config.yaml
channel_attention: "se"
grad_clip: 3.0
cautious_weight_decay: true
Rows from block 4, named by matrix and row number. Rows with one number belong to one channel. Each number is 500 + 25 x the weight over its row's rms, rounded and kept within 0 to 999. All counts start at 0. Numbers have three digits each. After the name is the row's rms in percent of the matrix's.
# convs0: first 3x3 conv (model.blocks.4.convs.0.weight, 64x64x3x3), inputs 0-12, a 3x3 kernel for each
# convs1: second 3x3 conv (model.blocks.4.convs.1.weight, 64x64x3x3, transposed), outputs 0-12, a 3x3 kernel for each
convs0.7 098:524497539494517536511498525526547533473508498465472494500503515506521525503506510506533481525480486475502476474514518451515484475498494511529500513506501461487506506535514511518465521524473504479509493484495491472481473572528497514536486519526467505457466504475474471474511544511517530525505525504544562504510537449522534486498486472505539482519505520
convs1.7 101:498503494471467484469478447487497502481511495486483486490472498495503512500496506497471461501477495500485499484521514535522529524543561473503499524512508504509525501479483513511511534492500525510510461485516512458491520527498546460418554447443501469451463466477446496501462471483502484498510464507499462477514495525518460507514517500494470487504495481
convs0.8 106:494509462501504488511461463488475485507503487490490476497509526482530521514537507525530469473430507473512450481476523487492503505478513521498493477487511484483474504538497499480517532508502483498521445451477471485473521551513514509526505513514444473465509524476495516489498484522494479535518502508500502484485486496469503519470468467491444535493443500
convs1.8 091:495528538522521559546533557514491516523526507543519519480472492501523535521500503507467454486523495563503498476471483479504491493526533515550539531479537473529506511504506493518474522478486500519538485512531486477519527564543525525516538489520459450463524515488475466497511502510523514521505486486513493527527492522514494507471507479467467440498503507
convs0.9 086:457473472458457488489474494539536553522546521520535496536526522537513550530567518490500506525619552486511487507488506527459492499522497472468495486487527477497498512517537519518472506522541451472494432454502417470486514488489490508504477498493468484507479469474497507514509493476539517486520507479467485449452461441447487458500503514476512500491467511
convs1.9 099:505533507545594567524509518494467494459466464468473465529490490493489495520509497523528538419409483513503497486482498498509491486485489501514536520550524491537532477472473514487459473492481490493532504539544505500512517509546467474521511487486531499488493504484563519530509512507511480512535514507512491496518503504509495498479500496510489483484505499
convs0.10 102:504530527521532519508489498488487507503526492526513511485459497502502484526483488503488533473492479545568550489472526524465505543505550496520520488479497487461487520500528457490461480524479530502493542535493550501458498532509518542499501531506508495505488440482476481468526482508499507482505499475547523504488537482506593501491481491459472477466492481
convs1.10 109:493537494470502492468491483489498462485501492487506497453469464502488508460494483457448456518529537460527494451437467542519488503536491497498481499507497474492509492446481502506525454507466536506467478472441515499473470460529517442454488480487505533477514526546506542528466466480511494495485532478529453458524480491511490452513517522461476479523509495
convs0.11 098:494457408526488445520507441504555464535521497503525505531560528533536535531531514458571494498524473506502491491478517492535507484511491478502493492477470474457485533543537536550554518517524490487506472446466495475506459466424466462421454473438507481490506495500495501476528497525519501518497515489492527496462501530496463503506490498519502509502520497
convs1.11 102:553530544546516523550560509530475505512477469493483485466481471492484511495485533492527533505487532476419552482457458483500484498541500509531498498561504512510509501475475490472481484476475496521557515518552492522546515468505492465478447470487492489453459459442508494510507510496548503501518471511494525540479517554492481527495468461496483430498512489
convs0.12 091:498450437545491451561561489479468458534492478521508490483519483508513516540496504479480489531494489499516497507477508479483513492509470519501501473504540494503478523526519478509489499530491496444475486501487507504485496459478515482521511491512523496519504485496518511523485487494466479491485484485525491520501541519490499492494531523503493529495466493
convs1.12 088:502472479511473474536519513496478477495509473509508526540550515520518539518497531503490491508520435513529498511469500506503518514533513468477492443457518498505482527487486449480489460474491490483476499522507541545518509499493528528480505530520446482487459517505462505522500502524505515491519512499544509478526513468506482454486518483500486496488488521
convs0.13 095:514530509498480484462477482526514498521500482469482480451524500465499484475500501458510466553544523509545524513522535470516490502486524489506504520526512506535518521512470512459528475501457493472423572519496563539513519558498548534488534532511483516504482497504522511504480490468504499489458497486462505518493492496479496533471505510502522484553532527
convs1.13 092:508523522510512533488512510541517534539529500530539521520494479501486499508530509492494492497493481485487517488506478486466503462478507491497520509499482521512518550478474500508461496487445504504459519497449511491470471435487511478479525479462494530512499530493501521516495481490463487474474486498532473464548497483509469516511495485524498515528501537
convs0.14 094:475504502481510460433461460508480497514479507471491486435460499475517528462503526492511464501483479554514526504496498492480487479488483507481509495536506500503518491511491470522515505476490507547529497513497516530500513531496517515519503516485505495515518535516466506503488520486488532535492507529515471487460526524479517496505477498498480463482467480
convs1.14 115:509577561521573575519569561479477473487490467480474474484499502496511506506519532499474466494493494460468485492509506510512497506518496500494501492483492488520490480492470468488504510492509498487490505483486493458453481495510488497508505487483487541513509567546524570539484495497483511503508506508524489486509499492523505486508495522513461510506512508
convs0.15 092:530533511493508504489462489523512501509478510495487510477511487454499501474422477517515491460531551452512485496489457486508461493485475501487503500495509503439514517511509470515478503576491512536512483538521485478465482550494517531526486482523491495490501489461487475482493475478511497492494519508510472530487405524518565515483467513478516493484505485
convs1.15 099:511492504561526513519527501528528502516481480505474500494474542525520546505538513509507534503519521534481488504514531544526520529549542517465494498526516491490504496425494515505477493512476490422485472456487503452500495477481511494526476483538487594528486530476491507474515483487475515462475501465496464530494515488475506469504544502510530493511497508
convs0.16 101:493508480483474457502498476542506489517502486531504504539484497525506496522501500535522503513437470506495530480417485490522504506508497493516515517492512531520518462490477419508503477481514503501491534467476533453485471498491542526509538564486509507519488480516517529513491467481490455490478515483449479482462515459486414506542509499523508485493473517
convs1.16 106:521494478499465500481492491505492505505505460497512476500491493509495512498497491447521522504518499483456473447475453464469492494518493499522465497503497512519524515523515508500542505507515521522494518493460522506483469461503479501461527500459559577572559565534505506523469489501515501517512504527526511487535495534500527567522521518505478487494488475
convs0.17 105:541520461523502468523500446516483466509473458493490471481507501535502506515506522516506460543533448520456468492489504490483498490492515503512514478496524496512529504502529433527454484505503552498492520521506546490479489444440497426461490444473516495496505485439479503479475485466448487396471472471482497498484498518479500503494499500529506526536508528
convs1.17 118:524507469527514476530505474515516470519517462543510456478505511499484481491478488536520484576506441542484463524505499525504502515492520467470498466495519503508516456493516451490528462498511500474446519494487495487439513514494582565528518504473505515467493505443504511484482512499471458470489508511493503505486507521508513526489491483489492486502494496
convs0.18 104:496496483513512505530493496492484506491523507484517524506499504499496493503516478485500500470493515446468501491515511445486551451487523504499504507505510498511504529503475520555530486538539468477481509495461527490476518482497499388425553406423492490477483505524527538528492508493487504527502486520482488487467488505419469510501492515471474511473470506
convs1.18 100:482483484485479475485491490495498479490515491465508488486494502487498516461477493492533554472505561498481489492526534443485545487481500506531508498509509493490479506520523490508517502504506546492464543492468511529504518548457510561486504545562503506506527536527519529487482532557493531563498478518489515540512509532516488474503490468485486467502506498
convs0.19 095:542518501505521518511547528472474483444455483462501505525469445512492483498509522488479495470500493504509539522511512513514505508513512494508500497520515501519508537501498532504513474484482478496491483492494458472475477531519518496498493442469484490487489490483485487507516485449522509501502514538482501516526492513486538506511504493498471509491501504
convs1.19 109:489467477505508491507514494500505494504502497535508515486501509507534496519527505459512545498528521542543504477459463489466460521486442511479513508488512523516513531532526445474466531515487487490510496505504514503508415449447511480400567510427512533519525525490526521513503508501518500507488495498528505527487516532485506514505515490496522468524491469
convs0.20 100:564553551500516509476473475481472501479464472475496502497485478497512511509500516519520503521467482501554508502459481482497496539543553490483510492504507489472516510509487509472478504507500523533515505518524484480480535555545547507478474460439517495506472478500492492513484473461480486494494541522494474472515483466536516505488453499462480501474510486
convs1.20 108:534538521506515519490500477486489502473489491484460482514496523520522516533550514496492519499514497492488493435445436478476452536547496489488496496482506496510506505490510473517505519504499510520496461464488468435469452510545521506478496469429505530523499505508489491509478491496499486467498497490524466465507486473522513482511521517480475518473481472
convs0.21 101:496498545452460478492488472515499517523514512501505498527512527523504515545527544481513489509506489506497488475466487508530496496530471495470523484450524477478494488510504508553514503508502508509507492493493464454489506524522529478504525503501498479486485474477515505504500500502501495488522498493500484511510580533523542535496496539485559505507575485
convs1.21 120:525501536514524534481515525507498504459479483466447482467465470474469501460501504515495520503500534491483533525490497509497495544533528523510522505535540495524496520469482490478484500501513529539544497487545508518567504508491510483434499479459472486476492529535490511514518498497508506504491500513493482521469459507475494515503444468493454491503482483
convs0.22 094:491509498486496504484493497513467515486449491483487476546544495551506519515515493532552515529548502485516461501476496492505530499498519473465480523505528486483508429459489524527472500460435478485512537490486518504508472465464415466472464536521495491495496469490470463484524517527502511508491498495458454479510534493520517515503473475537521474539523488
convs1.22 090:485518478500521477503505482503534526524587503511490484520486509489485475507507501550533505492504502490459470478479517446468495481537499486480501477470482521539506569534472550475499494509503446494469517507476491523516507470489486516508549543524545524530548540519468446474522490498519497538493502477522486477527480525478526506490494482509493483504497487
convs0.23 112:512504482497488476465464448518503493509476475463470481494489503510500509477495486481484491490445488487489506482503525459518505473520523504464498496488508506473517513498505526489506495501499517515495519479490491501494528517477536501490523527538478475487465471480475461490507497523490513532470509506484453512495533503514523528490522496511518517505533521
convs1.23 113:518521531514512507495500464532523514510515495481463460488472478488477468495505508522537501518527485491479487464480504476456493524524510505496491490486507505515502490516509504537468536546489536545514526513492482491502482499521497522501506490487490487517509498531508494511498499492492505483498489472509480473510500495493516518497509510491513507489458492
convs0.24 099:507502520504497506490490510515483483501518461507508485542510490533515501518492481524505504583502461509481489487493473511474468469485483480478498491487485500495522507508504500502537506502513528491493514516481498462489484464424474482405458469399516516518469521469480485495476514476509469483517514478486480488495472449510496478510500474520491465491500505
convs1.24 116:499487494508495478509500506517500504504498468523515505531532505523537499530514503524551508530510453490505495483530521500514487510507491507507527508494535517509521520522524539509524527512515500498478531548494529523493459472485431511522421489475465515531519514513519505491519513514508508514499509543505488516545498516514498515494502492526499505507507506
convs0.25 102:478445471503455472505500503507519512470491516470513491496495488536524490508511487501532493503520495519490510485443479497442516463461468518506508486492503488487483501531553460525549530523547516498530528517491493489487547520496554541503544551506465493500426494477483544511523519540508489523479475509530546528484540565521493529488507522484443503509433486
convs1.25 088:500510523490487511495493505511514512482475476479470481492503484506520510486486513502515495473476513487472491503495467499521510501476508516479503503500477523494465505496433486488463500499493481495501495484479489493494490468523514485513513515533463497502504551512473547545496506478466494474469458456502494465472453487505473482506483498485501465474508506
convs0.26 097:503485501504519500504479460490529522525522514480481512516516522523461503513497479505509512539546528453523499499516503500552521490490480515462486496495498515480499495511466499489440522531504515528528512540507507487466514533522501509509502504506489472503501463504519508537508518528508471474506494484502481525501447485539500532449471541502504493486505480
convs1.26 093:519497486512494524471487489500502499512502490494489501469466474516470452516489479473480522519454491507508516503479499491442494525529564497547481467514483524526487486477470550506484516500501542495483503487499429421463474532525460516500490514483500566534475488497503522479480473506508499464525523488482503492520531465521527525504489485484503478453524483
convs0.27 108:527504507492499452503492461531541470536530446505527467483471486466465537507522540491498508498500501441492497505503506511525504528505487494507501510500485498504500511513495543545434535503486461486542449499560488466514476432418521449427517497438527504508527475520487498544512511470497512427486518469497483463508540450517477460520505482489483517491475520
convs1.27 121:498482459487474480487493504512484493494471478508472465501514521493493503505494499509509512517489461484470504512481484543468471538495476483502489478503489495471483476497500447449479480498508516523518463501538471511523515438493558511574494482527495526536446499480461491495516484480486428464496478504518514497496445449513478459491502500479516508514496500
convs0.28 088:494491481518505505472481497529545525497551500512492489498530483513526531503546527499492462522582500460480479472458501496457505497496512501512515507530514493486500496481510530581459526508504466470498460502490542512484478483482537569530490548512545522528544522504502536512508521499497517498508485496459472498478549506495498499497491513511496517517507506
convs1.28 108:507527519499585517514514520497508508511541519524524527500501484533524511516499497481471508536484510528547543513501487495502488475479491502504524494487517476508516476485499498492527491490505498480501538488504507503539520501447548484450507499464515555527513590584503525463489500498506434533511519497478483499493462514505498497510496521495533513521505512
convs0.29 098:547539521497404492523469488507488533495516528518493520496497502464504498519492517503466486533402527503483489514493515465561489486474477506509505539448514488496483493521501491519528492480476513503519526511520502493497481484503513491538510517540509532501443491479514511495509531525462508516496501499489519491520575482493487498487515510491536532529505504
convs1.29 104:503460503494427498495477496480491492496530487481496495485479463471487491478491501499507509474531453506505499526529501508482516478508486492514497505395501481507518494495498462509496472479478482498502491499504462474487502520512520502496486484512485473475528525519518510521492492520499523483493514493493483490489461504509501508482484459460516512480477487
convs0.30 106:486463500526509501549525540480507484505494500532513513511493509480490490474482501489493487477499490533521543500460495518497498469499498497529491488493485482488502549532533543552478490550537488504497455504495512503522480496553502505539546564553464441464471476449460495498525500494473497516497488480498476506500510496498539534468486482507504503519480517
convs1.30 114:473495481487502479465489482475480470489508497491475480495495504497524498520543518465479466506510498533511540454474504465481466548531506520491482515480487488483513461465483496498442473499487506471484530483536503482521403451485478502498563521482466447475522521525501503508502512492486482500478478475531476482530488491488486533463497476505491500473464471
convs0.31 105:529530532490525523467480462501483528496484492435412472510521548492502546490494489494531497480401477439437445485492519509500504495496495472506461493500488486500482519525459522549530548535511535525517497518489433475474494498509483468493500499490506518512502478518495504481488504517506486506509504491498543461500469511508508539525496496504466532510479521
convs1.31 087:491504509500476471468468469498507530487476490475495489479510528466515510457472476515535501512561550493493517477504454474494471480505511503488484498484483496488500466493481454468477503479485517530543493508507490491507527506464470492473460505493524493495542530486543559508483500499511536522531495526456491481480499527525497525501489489478455500505502468
convs0.32 102:516473446514487476542510499514525513489511504505506506526507503541514485513519517499538509500549534470489492435503501417485499463473493506527486507502516500470503483547534537533495493511494537492502529504512538520492439456507401444497446468507514494501533500497536519487498503529502508513505499515485505507485476506475478501479507516462510521489493489
convs1.32 068:489491457496501484474477481519505484502489487512501484522486492471471496476441502493484498470469525502509549575537511516497512473466483476499513497502518502528493502493519519455503460464498492484459496489446516512480453495518421513532452505498487453467509517459496510484496497511521492537524512528508495499543521522546494500540495487525508473506518482
convs0.33 100:543487475487480486470474453533481510512520505480480509472525515522498516525508492455497516411481552446431494512484480498494500478502512519510491492498488515518490492505459540497504503490488452472530434475515425469533511491504475463483479456487491506476520505513511506494485489499509475505487514485467504459468458469512463429490474512423490524484462499
convs1.33 100:525516508524532495505516477492517501504480504495512505493482476490500494497471489497554549436511571510525561524484504496458500501505514503477469481474470475475456502530532489495476506506498475499511464482485466482495500561524493545494518532501510466484560536554541511507478487514513519544542494512521517478543507505537506482521507488508469509487507474
convs0.34 098:524480481529516475498483480530522480526543475507489505496511488527510519497507495492512514468636500478454486496479487509474515463495470496488518493510506512507517507534547526623413477518507479474491509476468500479460492507490497516490524498499499481500497494504497507500533508492500489505509499495511500485520585443498523494519500505516515491506496493
convs1.34 090:472487483458554462475502479490501490475530501495486492521508503507495487504498488502505520506466510478515506549548551511528486511519506475515501484511489482497502472492516484438473469478491537522521545535541505518549511516478541517494550507482478480502494517518479489479498522489514430531491516505505477458552484463546498480501482489494536474479483489
convs0.35 101:494478480475445435500490443516448515475461491486481447485473481479456479488494478494461524450524507499502503499499504525507501516498508457494475519475488486484492508501535496541519529519493535500547485501511511484520509518523492482493471495524513502496528521489513503503534516529504510516517518503507486551494506447484469496493511528490464482481523514
convs1.35 094:467457456455442431454435462512505529487516527474448487478487502521541550491526512483490484485473490460509485512501498534514480519491502499500511528520484510494500489460447509462468458500452500513515490518545501546532526495504538469491483480544476487480496507502477464482517501484506482503478488448480534534486506516431525484488466476499552483472488485
convs0.36 107:489484488519530502522496497479504470476470481484475484535535517516492501498478466495526529485522518512557518484502528516505549529502539513541491505523460459518488514508486551496498501494497461494498488512520473493526503480468510471471500497500489486493440474493467489484504487489494487451499475472526494468483456442504473435457483511448505519496499493
convs1.36 092:511516506508517497533526496550552539542541550543527537521532489464488508486471487502469492467479467442457448497536527492508540509527548487498523524488490522519531484483466469481465475491482483491459484496458485503488490496508481519515492510497520519550511511532499502506508491505522513510526527487561512489577515484550503475512483506506500516505495510
convs0.37 100:502497495512517450502506476517519477529500490495477487498497479531534470498507485479510483483557516496480497489486489508482494521519499471474469483502515505475499511496506533483513474478503495490485464494478489525530478527497502520491487522481506512490533505480510488507509501514521484516520500520482454503520465544511465493506493510492456530516502513
convs1.37 087:502524498487583481513491463504469511522503502504493501508482502457533517510521530512499512475485501523497525508494474506538490517526515502531515520537502514533515496529512515511506527484477501474524506504517511529540491504523504515507500512534534524493534555525535528484478517442477488485490474468500511474483522510475496515508498519529465488519462486
convs0.38 095:484435448536475500548550540470482464489419515513507494472527521485460523504509532501491524492487552512541530495535475482530471478445501487470488492509499501522492504553453507470517505511482485484480530522521498516476511500482545508456526517500450498465457512487455481494500509521543486527496546516497491520496398497492519526494471494488488464482489468
convs1.38 085:488453516510514530535530539514518491530473548523536514504478486489491467453464475482483473491483483480508483511540494514525520525484517484502477498509477498504487514518528505514490529474518508474489527521464581526491457494479508497506518530536503503474492530495499466468487477500496539518497499527542492490552530503519496504503495532520549540517521532
convs0.39 114:523505535485475474483474497526491499506465491518497470506522507514498502491511482538535509496510509549524521463480486479448496497498499468492458512470484484501481523525545484450509485480480547496476509481483482461498511543527506532515505531546538524535518504508496490509497528514501507524503500523511498489543477505491521488557506541513458501542513502
convs1.39 097:475469470489489480457485477507495483508517486489498477486491501478518513484476494479480453450489491509452464452505509464498495452492467501492509498513484511502510519520484513534468483491452465468483521529511526508483455460495440449545506460512505499547548530508499524507472478482468490507505502506469475492486492466474496480487490459479486458447503453
convs0.40 093:522522530516514543522559527489514489536513516551523522504513529514514510477544497509493540516487512458445490507509466509496516525509513504510493518461485479518475522525493535486550539531525498523487467534476482514519495505477559505456491480493480516490473470508480501492506500486510511495477496476518461462506523543544482515484509503504455515488481503
convs1.40 079:470481462470487480473455481462482504470452457488483485485484479458501494499487473496512523505543486541522530485486456480503465489493460510487507493496507473459500504505516442488498488475497472500478525495485530515506472475512521507497495500501517464514511518535516525525479508520479525497486510498475501489470510525527516484495461497489466524510506544
convs0.41 098:491479469496490455503509456499532468524488455518507495520500518486479514486514508533477495535518468501459452499502503506466481491486513508515526467501516501479525528521561536552531543496541503471482509504519537503522508485523501452459500423440492515520494493476493491515513489433454470440469490474527516535496538549516493525521530500489491473503501518
convs1.41 082:541507497502484482492489500519477475488469462477487471516501505519497474501502483532577525519481498482509500439509494478533470498518456473507510472501544493478495449486427467453470466494510544463452521487482528491512546509482561542542509520561492530496498527525455494532509523476497479467500513502461493517471451538468450497493465516493526517490473473
convs0.42 094:501496503480447505490491535489494530501511497500443493443487489457438525505509536494469528510483474507487533529535491542513491501475461484496500458439479451487467502518487492593497487508415465517512486517483487493482520532509524493495519517476512514506483499513477528477485477483508492475487494480544528511544620544515517503513487502500504525494491487
convs1.42 101:513488510462453464489480504495516488510529470481493500489503487507507520513530508469493519475511495493498526556526506501466485509476484535513499513491532489508501531445473458439458529478467528498503501472509473438518493491477498494504476476520476543514478535550486505504518494484535518475499502476461467494466424477508483469508480469489536492496509477
convs0.43 099:490491494506506501485518503461453506474451526478508513483529504480511510503494502452501490471501528488519545515519513501520505523511517487512476458473493492488489507514498553500449545507487446444468459479468488491499506448502486440519467465522476489478481477471494487496504517523525491517508482504469479477490479476487497506484523528456461463468538488
convs1.43 106:464486528500508548465503540463484511474537544461506536478475472504496496497476501437497531455506564507528590485517509463490487464488481489524491496508506495485479480466482509497474463449468466501550447521521501545561474508497455547496501540517506516523510552559506484492509496502532498535496472495505491481509492487499505505510481493518563517481477491
convs0.44 103:558525514543472525529507512519501478520436455502488474473509493501493475446513493488538465473441496532482510532526515511474464520544501489495467494497497493467480495522501485523520529540531487485495516527516483462461487496500507486524498513529508490480473502477479484489516484515512492528483507528492516540488432533473522500514531502504525524503505486
convs1.44 085:479474478475453482481507467486510476504440493487488499492477461468474503476486480501516467505514507543469511514483526542528548473474513532463535502530532485510501480451442484458457465465476502517489468508493511548514481511552468518562479499565528464520564553511510507509475464460473491471500482478512514498482544482499503475505479503513502480504504506
convs0.45 090:479476491482504498481470487478465500479401473487472494486480484516505509510486482479480490490496512511493508475498477499449485512533469487500489503488476489502478495507501472459494499504517499482475515527502468512499485512497532559485491513515457464489479517505485493521465510518508493540457513513500510522441306513497454499489492527458446527497491518
convs1.45 101:503510510490526501507491486489506486501490501502524510495513498500579543472501487460514504488495496507497495465425466500515503500483519526497509512578519515510522460505483476506511489513503479475507520551493513502500459496487444501550480485488449517510530533515470540551476513479485505482493484494458500484494530491481488492484503484490461477478519492
convs0.46 091:483505519501534513514510506474485493476483462477465489529545530458570551506501507556524497561460489570507487489497502504494493452485484497479496488477507504477487512492458497567484481462467536496450549514432546528465526518509454469507477492499479500493472537494490490475490505483494500493502500507523538467515517480469488487514492511520477486528506502
convs1.46 092:513503471510490487529528508508518517522585527524532517486522473485524445478505476492472460494499481485432482498532551498514482494498484496493519508467503501482493517542529549523507577519482518494488508494501506480484515528514462518518454501487511490506514515522501541528500521482524504502511490486497497542531508525568468507503502511505467520490516509
convs0.47 101:517447439538462430513512465497496480467461476510495498513517468533487480516509491528525488486480545522519524487478515460476482475501511533519495517499504509516506516538527453522571482502521503493456562510493497488465510461544542400422558492507504507481505527514487496488474492511542506538461507535492514525503469518534545533476490508454484520461485474
convs1.47 090:498490485491482479489508492507512494517475450519512482499477476497512503491495502505530507480530526542500498509478483532497516520526519477463502511520516502526507526489478498489472520511464489481485499487455476486483492531515560523488570573537481487484553544513526514495480493472492524493502500502476457453503508510496483486486503514511509456485515502
convs0.48 096:517486503500483500509495488528513545466493532482515504511492499528519542512488507494540469454480518472510452465464460461499516447499499510507499485506498509519514483508471493574500530578473496497500503513502485509484474537542477504568491503564521493492517492496528507507494538506481521504484493465484514491412534528499534490484528511473565545523545544
convs1.48 086:477465468482479471496509508487503476485523468472496477525477539494540543525525505512476499477524497496466460487511506471530511495528511502498502514526516509499503509423460488482483530496491482454464466457502491504534482539533525517513504488513506498505529555511491475489502474495476509502507472500499480506491473539491451485477516471509479402510488468
convs0.49 097:492520494517544498543553509518513500486500482496503484467520517480511529506492492485524487531496505495489537513518543523490490454463491504456508480467520476474495482575478490522484508534520494506491490498494474519529523548533511502493524493489520523515532535490524532497510505496493476480496487483446467484455526491489475507412494472465510484498477491
convs1.49 109:506500450496504458482481487496480483526506483519496493516484494496464486527493509460482509505489495521488500570578541536517479481466464492502507488496504487530495461482507505469516523478528502487479522494489508500517488516490492512500490483483464487481468488487476483485510504456508466456461458454495496527521464518503486524509521505509505542521519563
convs0.50 106:505502464508495484513506494520523532498517495508543520512527522501477519494511517461483503406479476434472491515485499511510519519528524520503504511506494497494470496519503538583496518580488471491517485476490482493511508484451463497456480464442470514508483496516502512501515498494523502491505480476459490467446477455465480456500506486457510479487539521
convs1.50 095:499480498510485482514497496471517528463494493480486495494493521501508531504492525463504550463476575495476522453448514455470514468493512526511519495495497503496495486455506474445500440471503466494502495506511493515511472497531419489540461502515481487505506500492482479502510470510527475511509467488467472515491495555502490530513497511524513518496500488
convs0.51 106:483485490506465503522487461481488481496477518495530495482504486498456485521477505551511522517505492526502520478490525498492499516512503500507479479484531473479506502520467567520441480531510499485507509513494495511494530493502510523506515527529490474478498502481523530484506528510471539508462541493498525471487484495489496487501489536515479494512567501
convs1.51 090:516482499460479468486486508489498482497533504506489496493498475538551513518516496470513488511531514452469432524492482499504482462493489522545511502531528532523515452408470489474439513485470503493472504494483518532524513539447552498415486496464503490477541527551541564555497469516497475512491465496528516513505523527516457478485451460502509452471500515
convs0.52 093:531508509520504515530493512460462498516500518522497493520490469481450510517456525544507506497466480504456453477516517503583495468478495478492504505500506482489495485492488466580529500499534526502504544520493482471439518484471475388483480467495494511484489491443490490495532523530507503540530491504480473516525567506510510534477518519495508496486494494
convs1.52 088:502465501512457492513481491505469492481509470508498488491504503495464503501497490537544507518534500489474490506494519506470504519529533443482473474465476490520481524511553507455560516512550566514515547509500520482472504545536541552493546503420478504453500550492510495485487518484491499520509501492473494518460470558472544587496498515498548510476490501
convs0.53 105:516513522506474521475509503484509526486477494506504530492507460496457503506527519494462477494484469518502519488539521544546513479495497510514527526500477547516509476441462518450483486463484529499506475498503505514466482482459510546527529517503497494509513526505504517529480510521476551497482503522478491493505486461510498515538475491527532490540509502
convs1.53 103:492496525478486466501508496487492492485509529504493530464487497492465489502533499508519495497521517534542518482492478487484478480484479517498486536520510516518509488506511477507474534544520523487498482467492497480494505484453585518418499493475577530505505521536531525531489519533467500529493509523496500507450504516506514529494486485509494505523495487
convs0.54 096:512521506517524499504502473487491508468492470482449454492473495492536495503500498494477461477575478445491478511528505500459514481469477484485475494487508491476523488483515504578493512538549500491492477543520479502490517515481519558495514503471489496456522482467516505439510481490494522515523517517531476523514485526513469526507489490504482497476490508
convs1.54 100:509520521515579493496492495495490496495544494504501514487480506479496505519461501490492520530447513568536532519539510523548502514500481508557518493581517493519502488483506519496528513476488497457534498513512530507522556530526538507509502522522485514485535604529495529515497499485514486485488506488479496528521517518499503501513502486524549488520519483
convs0.55 102:497486514512474499542496495500484521504475548499491510490505480526501491488505511497514482529559491521525484534518515522499537482479485499483491482469503469489489489556486513550471477470398491441476461463513508499537404465527437517556488540516528511478536489508499473493497507504491551498495500483514554504507526482487498455481479509501504516494508495
convs1.55 104:479468493467492484485498482504508491482538509506534481513503504495477509498493530509445482463454488456468499515527479459480498436481499485499489479506477470485503518515503541516527542514519472505502500535488555543449552547542536547532542572473507516472523547535524504520509446490490462569489502556497436477462472505488456523496515511520522513509519485
convs0.56 120:499478460514457454511505516488503493490491504504499495519503525508509478487498498488485480494490541511540507539537532487496492482476491497520510496454486475480481494493517467510545499486521473460466426464463434459459486506530473496505475513492499496485524510481522530491510498500514517505506537523464491505460481481484493502506480483513485481517510501
convs1.56 124:495505518509502487488495494520506500514540524507515516524511504518510508502505516459432498408476493489503513540531526511514502485478475527525522543559520523520529466490488486515531494504512465495553470506539469485504523491468508504442492503463498477431502512453488493471503491497506523529513521527473505526483506551465487541492488473498519495509505497
convs0.57 097:520521528523515493498507503526511518550476509509495501524492502485521467503493520483502471556382480497542525520504525508544526514514488508513508498489477488493486492584511510357539516503529468467453531483463535523518496518505528512467531530505482503502404517473506505475495513507437506509495521502497505505548405535487480515510482486494431518488511494
convs1.57 109:481513502486512520474513498457477471504491497478500498455446440476523435483468460476464492505516463517502513532513502505497481493502486505515519525479492500498483450476475455492474465445492504491466507535514547542496457488481507515491473503512507470474501451466496528521482484492501551420500470509493493503493523474503473496506539524491392513483515491
convs0.58 095:521492489491495443473405473460475491522477493493481482528511524505495523495483506474492506471560498491479492521530501538515522523522523539501514503519507527521510426497505473579468436498530490508519488484476508513503479473487450508529505529497477467466502523502482510504478478469478510495488500476480507497507547520508476480481495499490465503535517522
convs1.58 090:476474509508518504486489493502500500520568502500494499490491505483459506504518513490507502482435537494495509502458459487468412492471511498491482497508500495486481498482519507445487494502512476485509511490561513519538514543542510520518548516469535564518507555557542570537486475470477461520492489493505514498471479526490483511486484475504534509511493494
convs0.59 097:557552523514510509488468502518472524485497480496486487460511504480497509540523511485461516454461499507505524499488492524513534478481517488498528476467493504511485522460504461448535503500495527518492510520461490487498519529539521486499552558502491503513472499488532484488494504495517542514506520530516454523494492541497531515452441506451452503518503509
convs1.59 067:460486494470479503511466479470466481497463482473462509472438437481486480496501528443489516476507541496524506504509536486479465536522510526491515485496500488520523526518528470524528468515538531552508497485473510487464439487506455472497480452465532490500544495500507510494479478481510504459505497485494494487465515479493511488491513528503480529491469514
convs0.60 105:523497482539511468498497487456488505476514504472500516521505541505516513518514509503507512501474529487500511457502531490520542496498533483496501508502478501493484527499484541520525505487495516493492548498478525472479408452412369417350413451396506486490492493491490487484494506545504511544519522526481495491465478494492478503481508480455496499475480512
convs1.60 133:497512499524491483524515499487460486494483488484501503499497497478512516490501506458497518465494535496498532503496492453477509488500543515513528522540526512504514517508511507485490495473485511514493530511487522521499432437423408399375416438412533524499530544523521529502498515518525543534519501510502513547528522585521522550496500494498472472500496496
convs0.61 102:530495443547513446538523476529500457531521484539511486475492502489505509508495475548502498497488526520530480474497506452516495458489521504500509494482497499493484505505544509529590523515498537482469560482453550498488490468428447424378476479441481480495500499494513479471502504521505507547485501516489476466439439456463454476506502493445515504498511496
convs1.61 082:518496478503473471496481475498482473535487482530514489530499500492476501517481478517499479491526517504514490517507512501494522497520502481499516494508509484496501476500499424490507405496485522490471561496446534484453449491456441494454481515493509494449499494448487482486492476487519519505525505468540536557594569598570536514515511516515499503480501518
convs0.62 105:518480494516506516488505482502491493473475489482467487491506528499493521473495494571561534513518488470433521503534528517500524516491512491519501491471482490486492512548495516545495501521529499496492485518493513530510477492505505472491532520497416462484432467502478493503505532531517481505494475483537543497503528510489496504495457507503509503491486512
convs1.62 119:504487514487469483482479476530517516507510516497521499486479491451472505471446478475538498479478484494460454521537479482492470452454464514516511484488497478491500471473486490466468531494476462463486502492493511536543558509421497551461463523515521496474516544508524556528488500477496490485511463473494508531489482517536487479486467503497488496480530505
convs0.63 097:473486541467499518429475496497489494496517502483470497484502477465466482459529497530520537521540506492526514505517471515515487487455442476486502474484490492452485495520534525512523485492500463491513460491534488496518442407470497489518497450455489482473474449488489479537511513513530521483511526501501514520536519478503467483490480484507506482486479482
convs1.63 104:491482480462472494473516510521530543499514554524540538521500528515482481485485507500486492506466477446485502508499491527476465515482476528531515524512507514484494465491516440465505443474528489496516442485520518537530537512497553544525522505491498548556529546551512533560520485461494472455477512499470480479437440441444482512486489541503522542499502526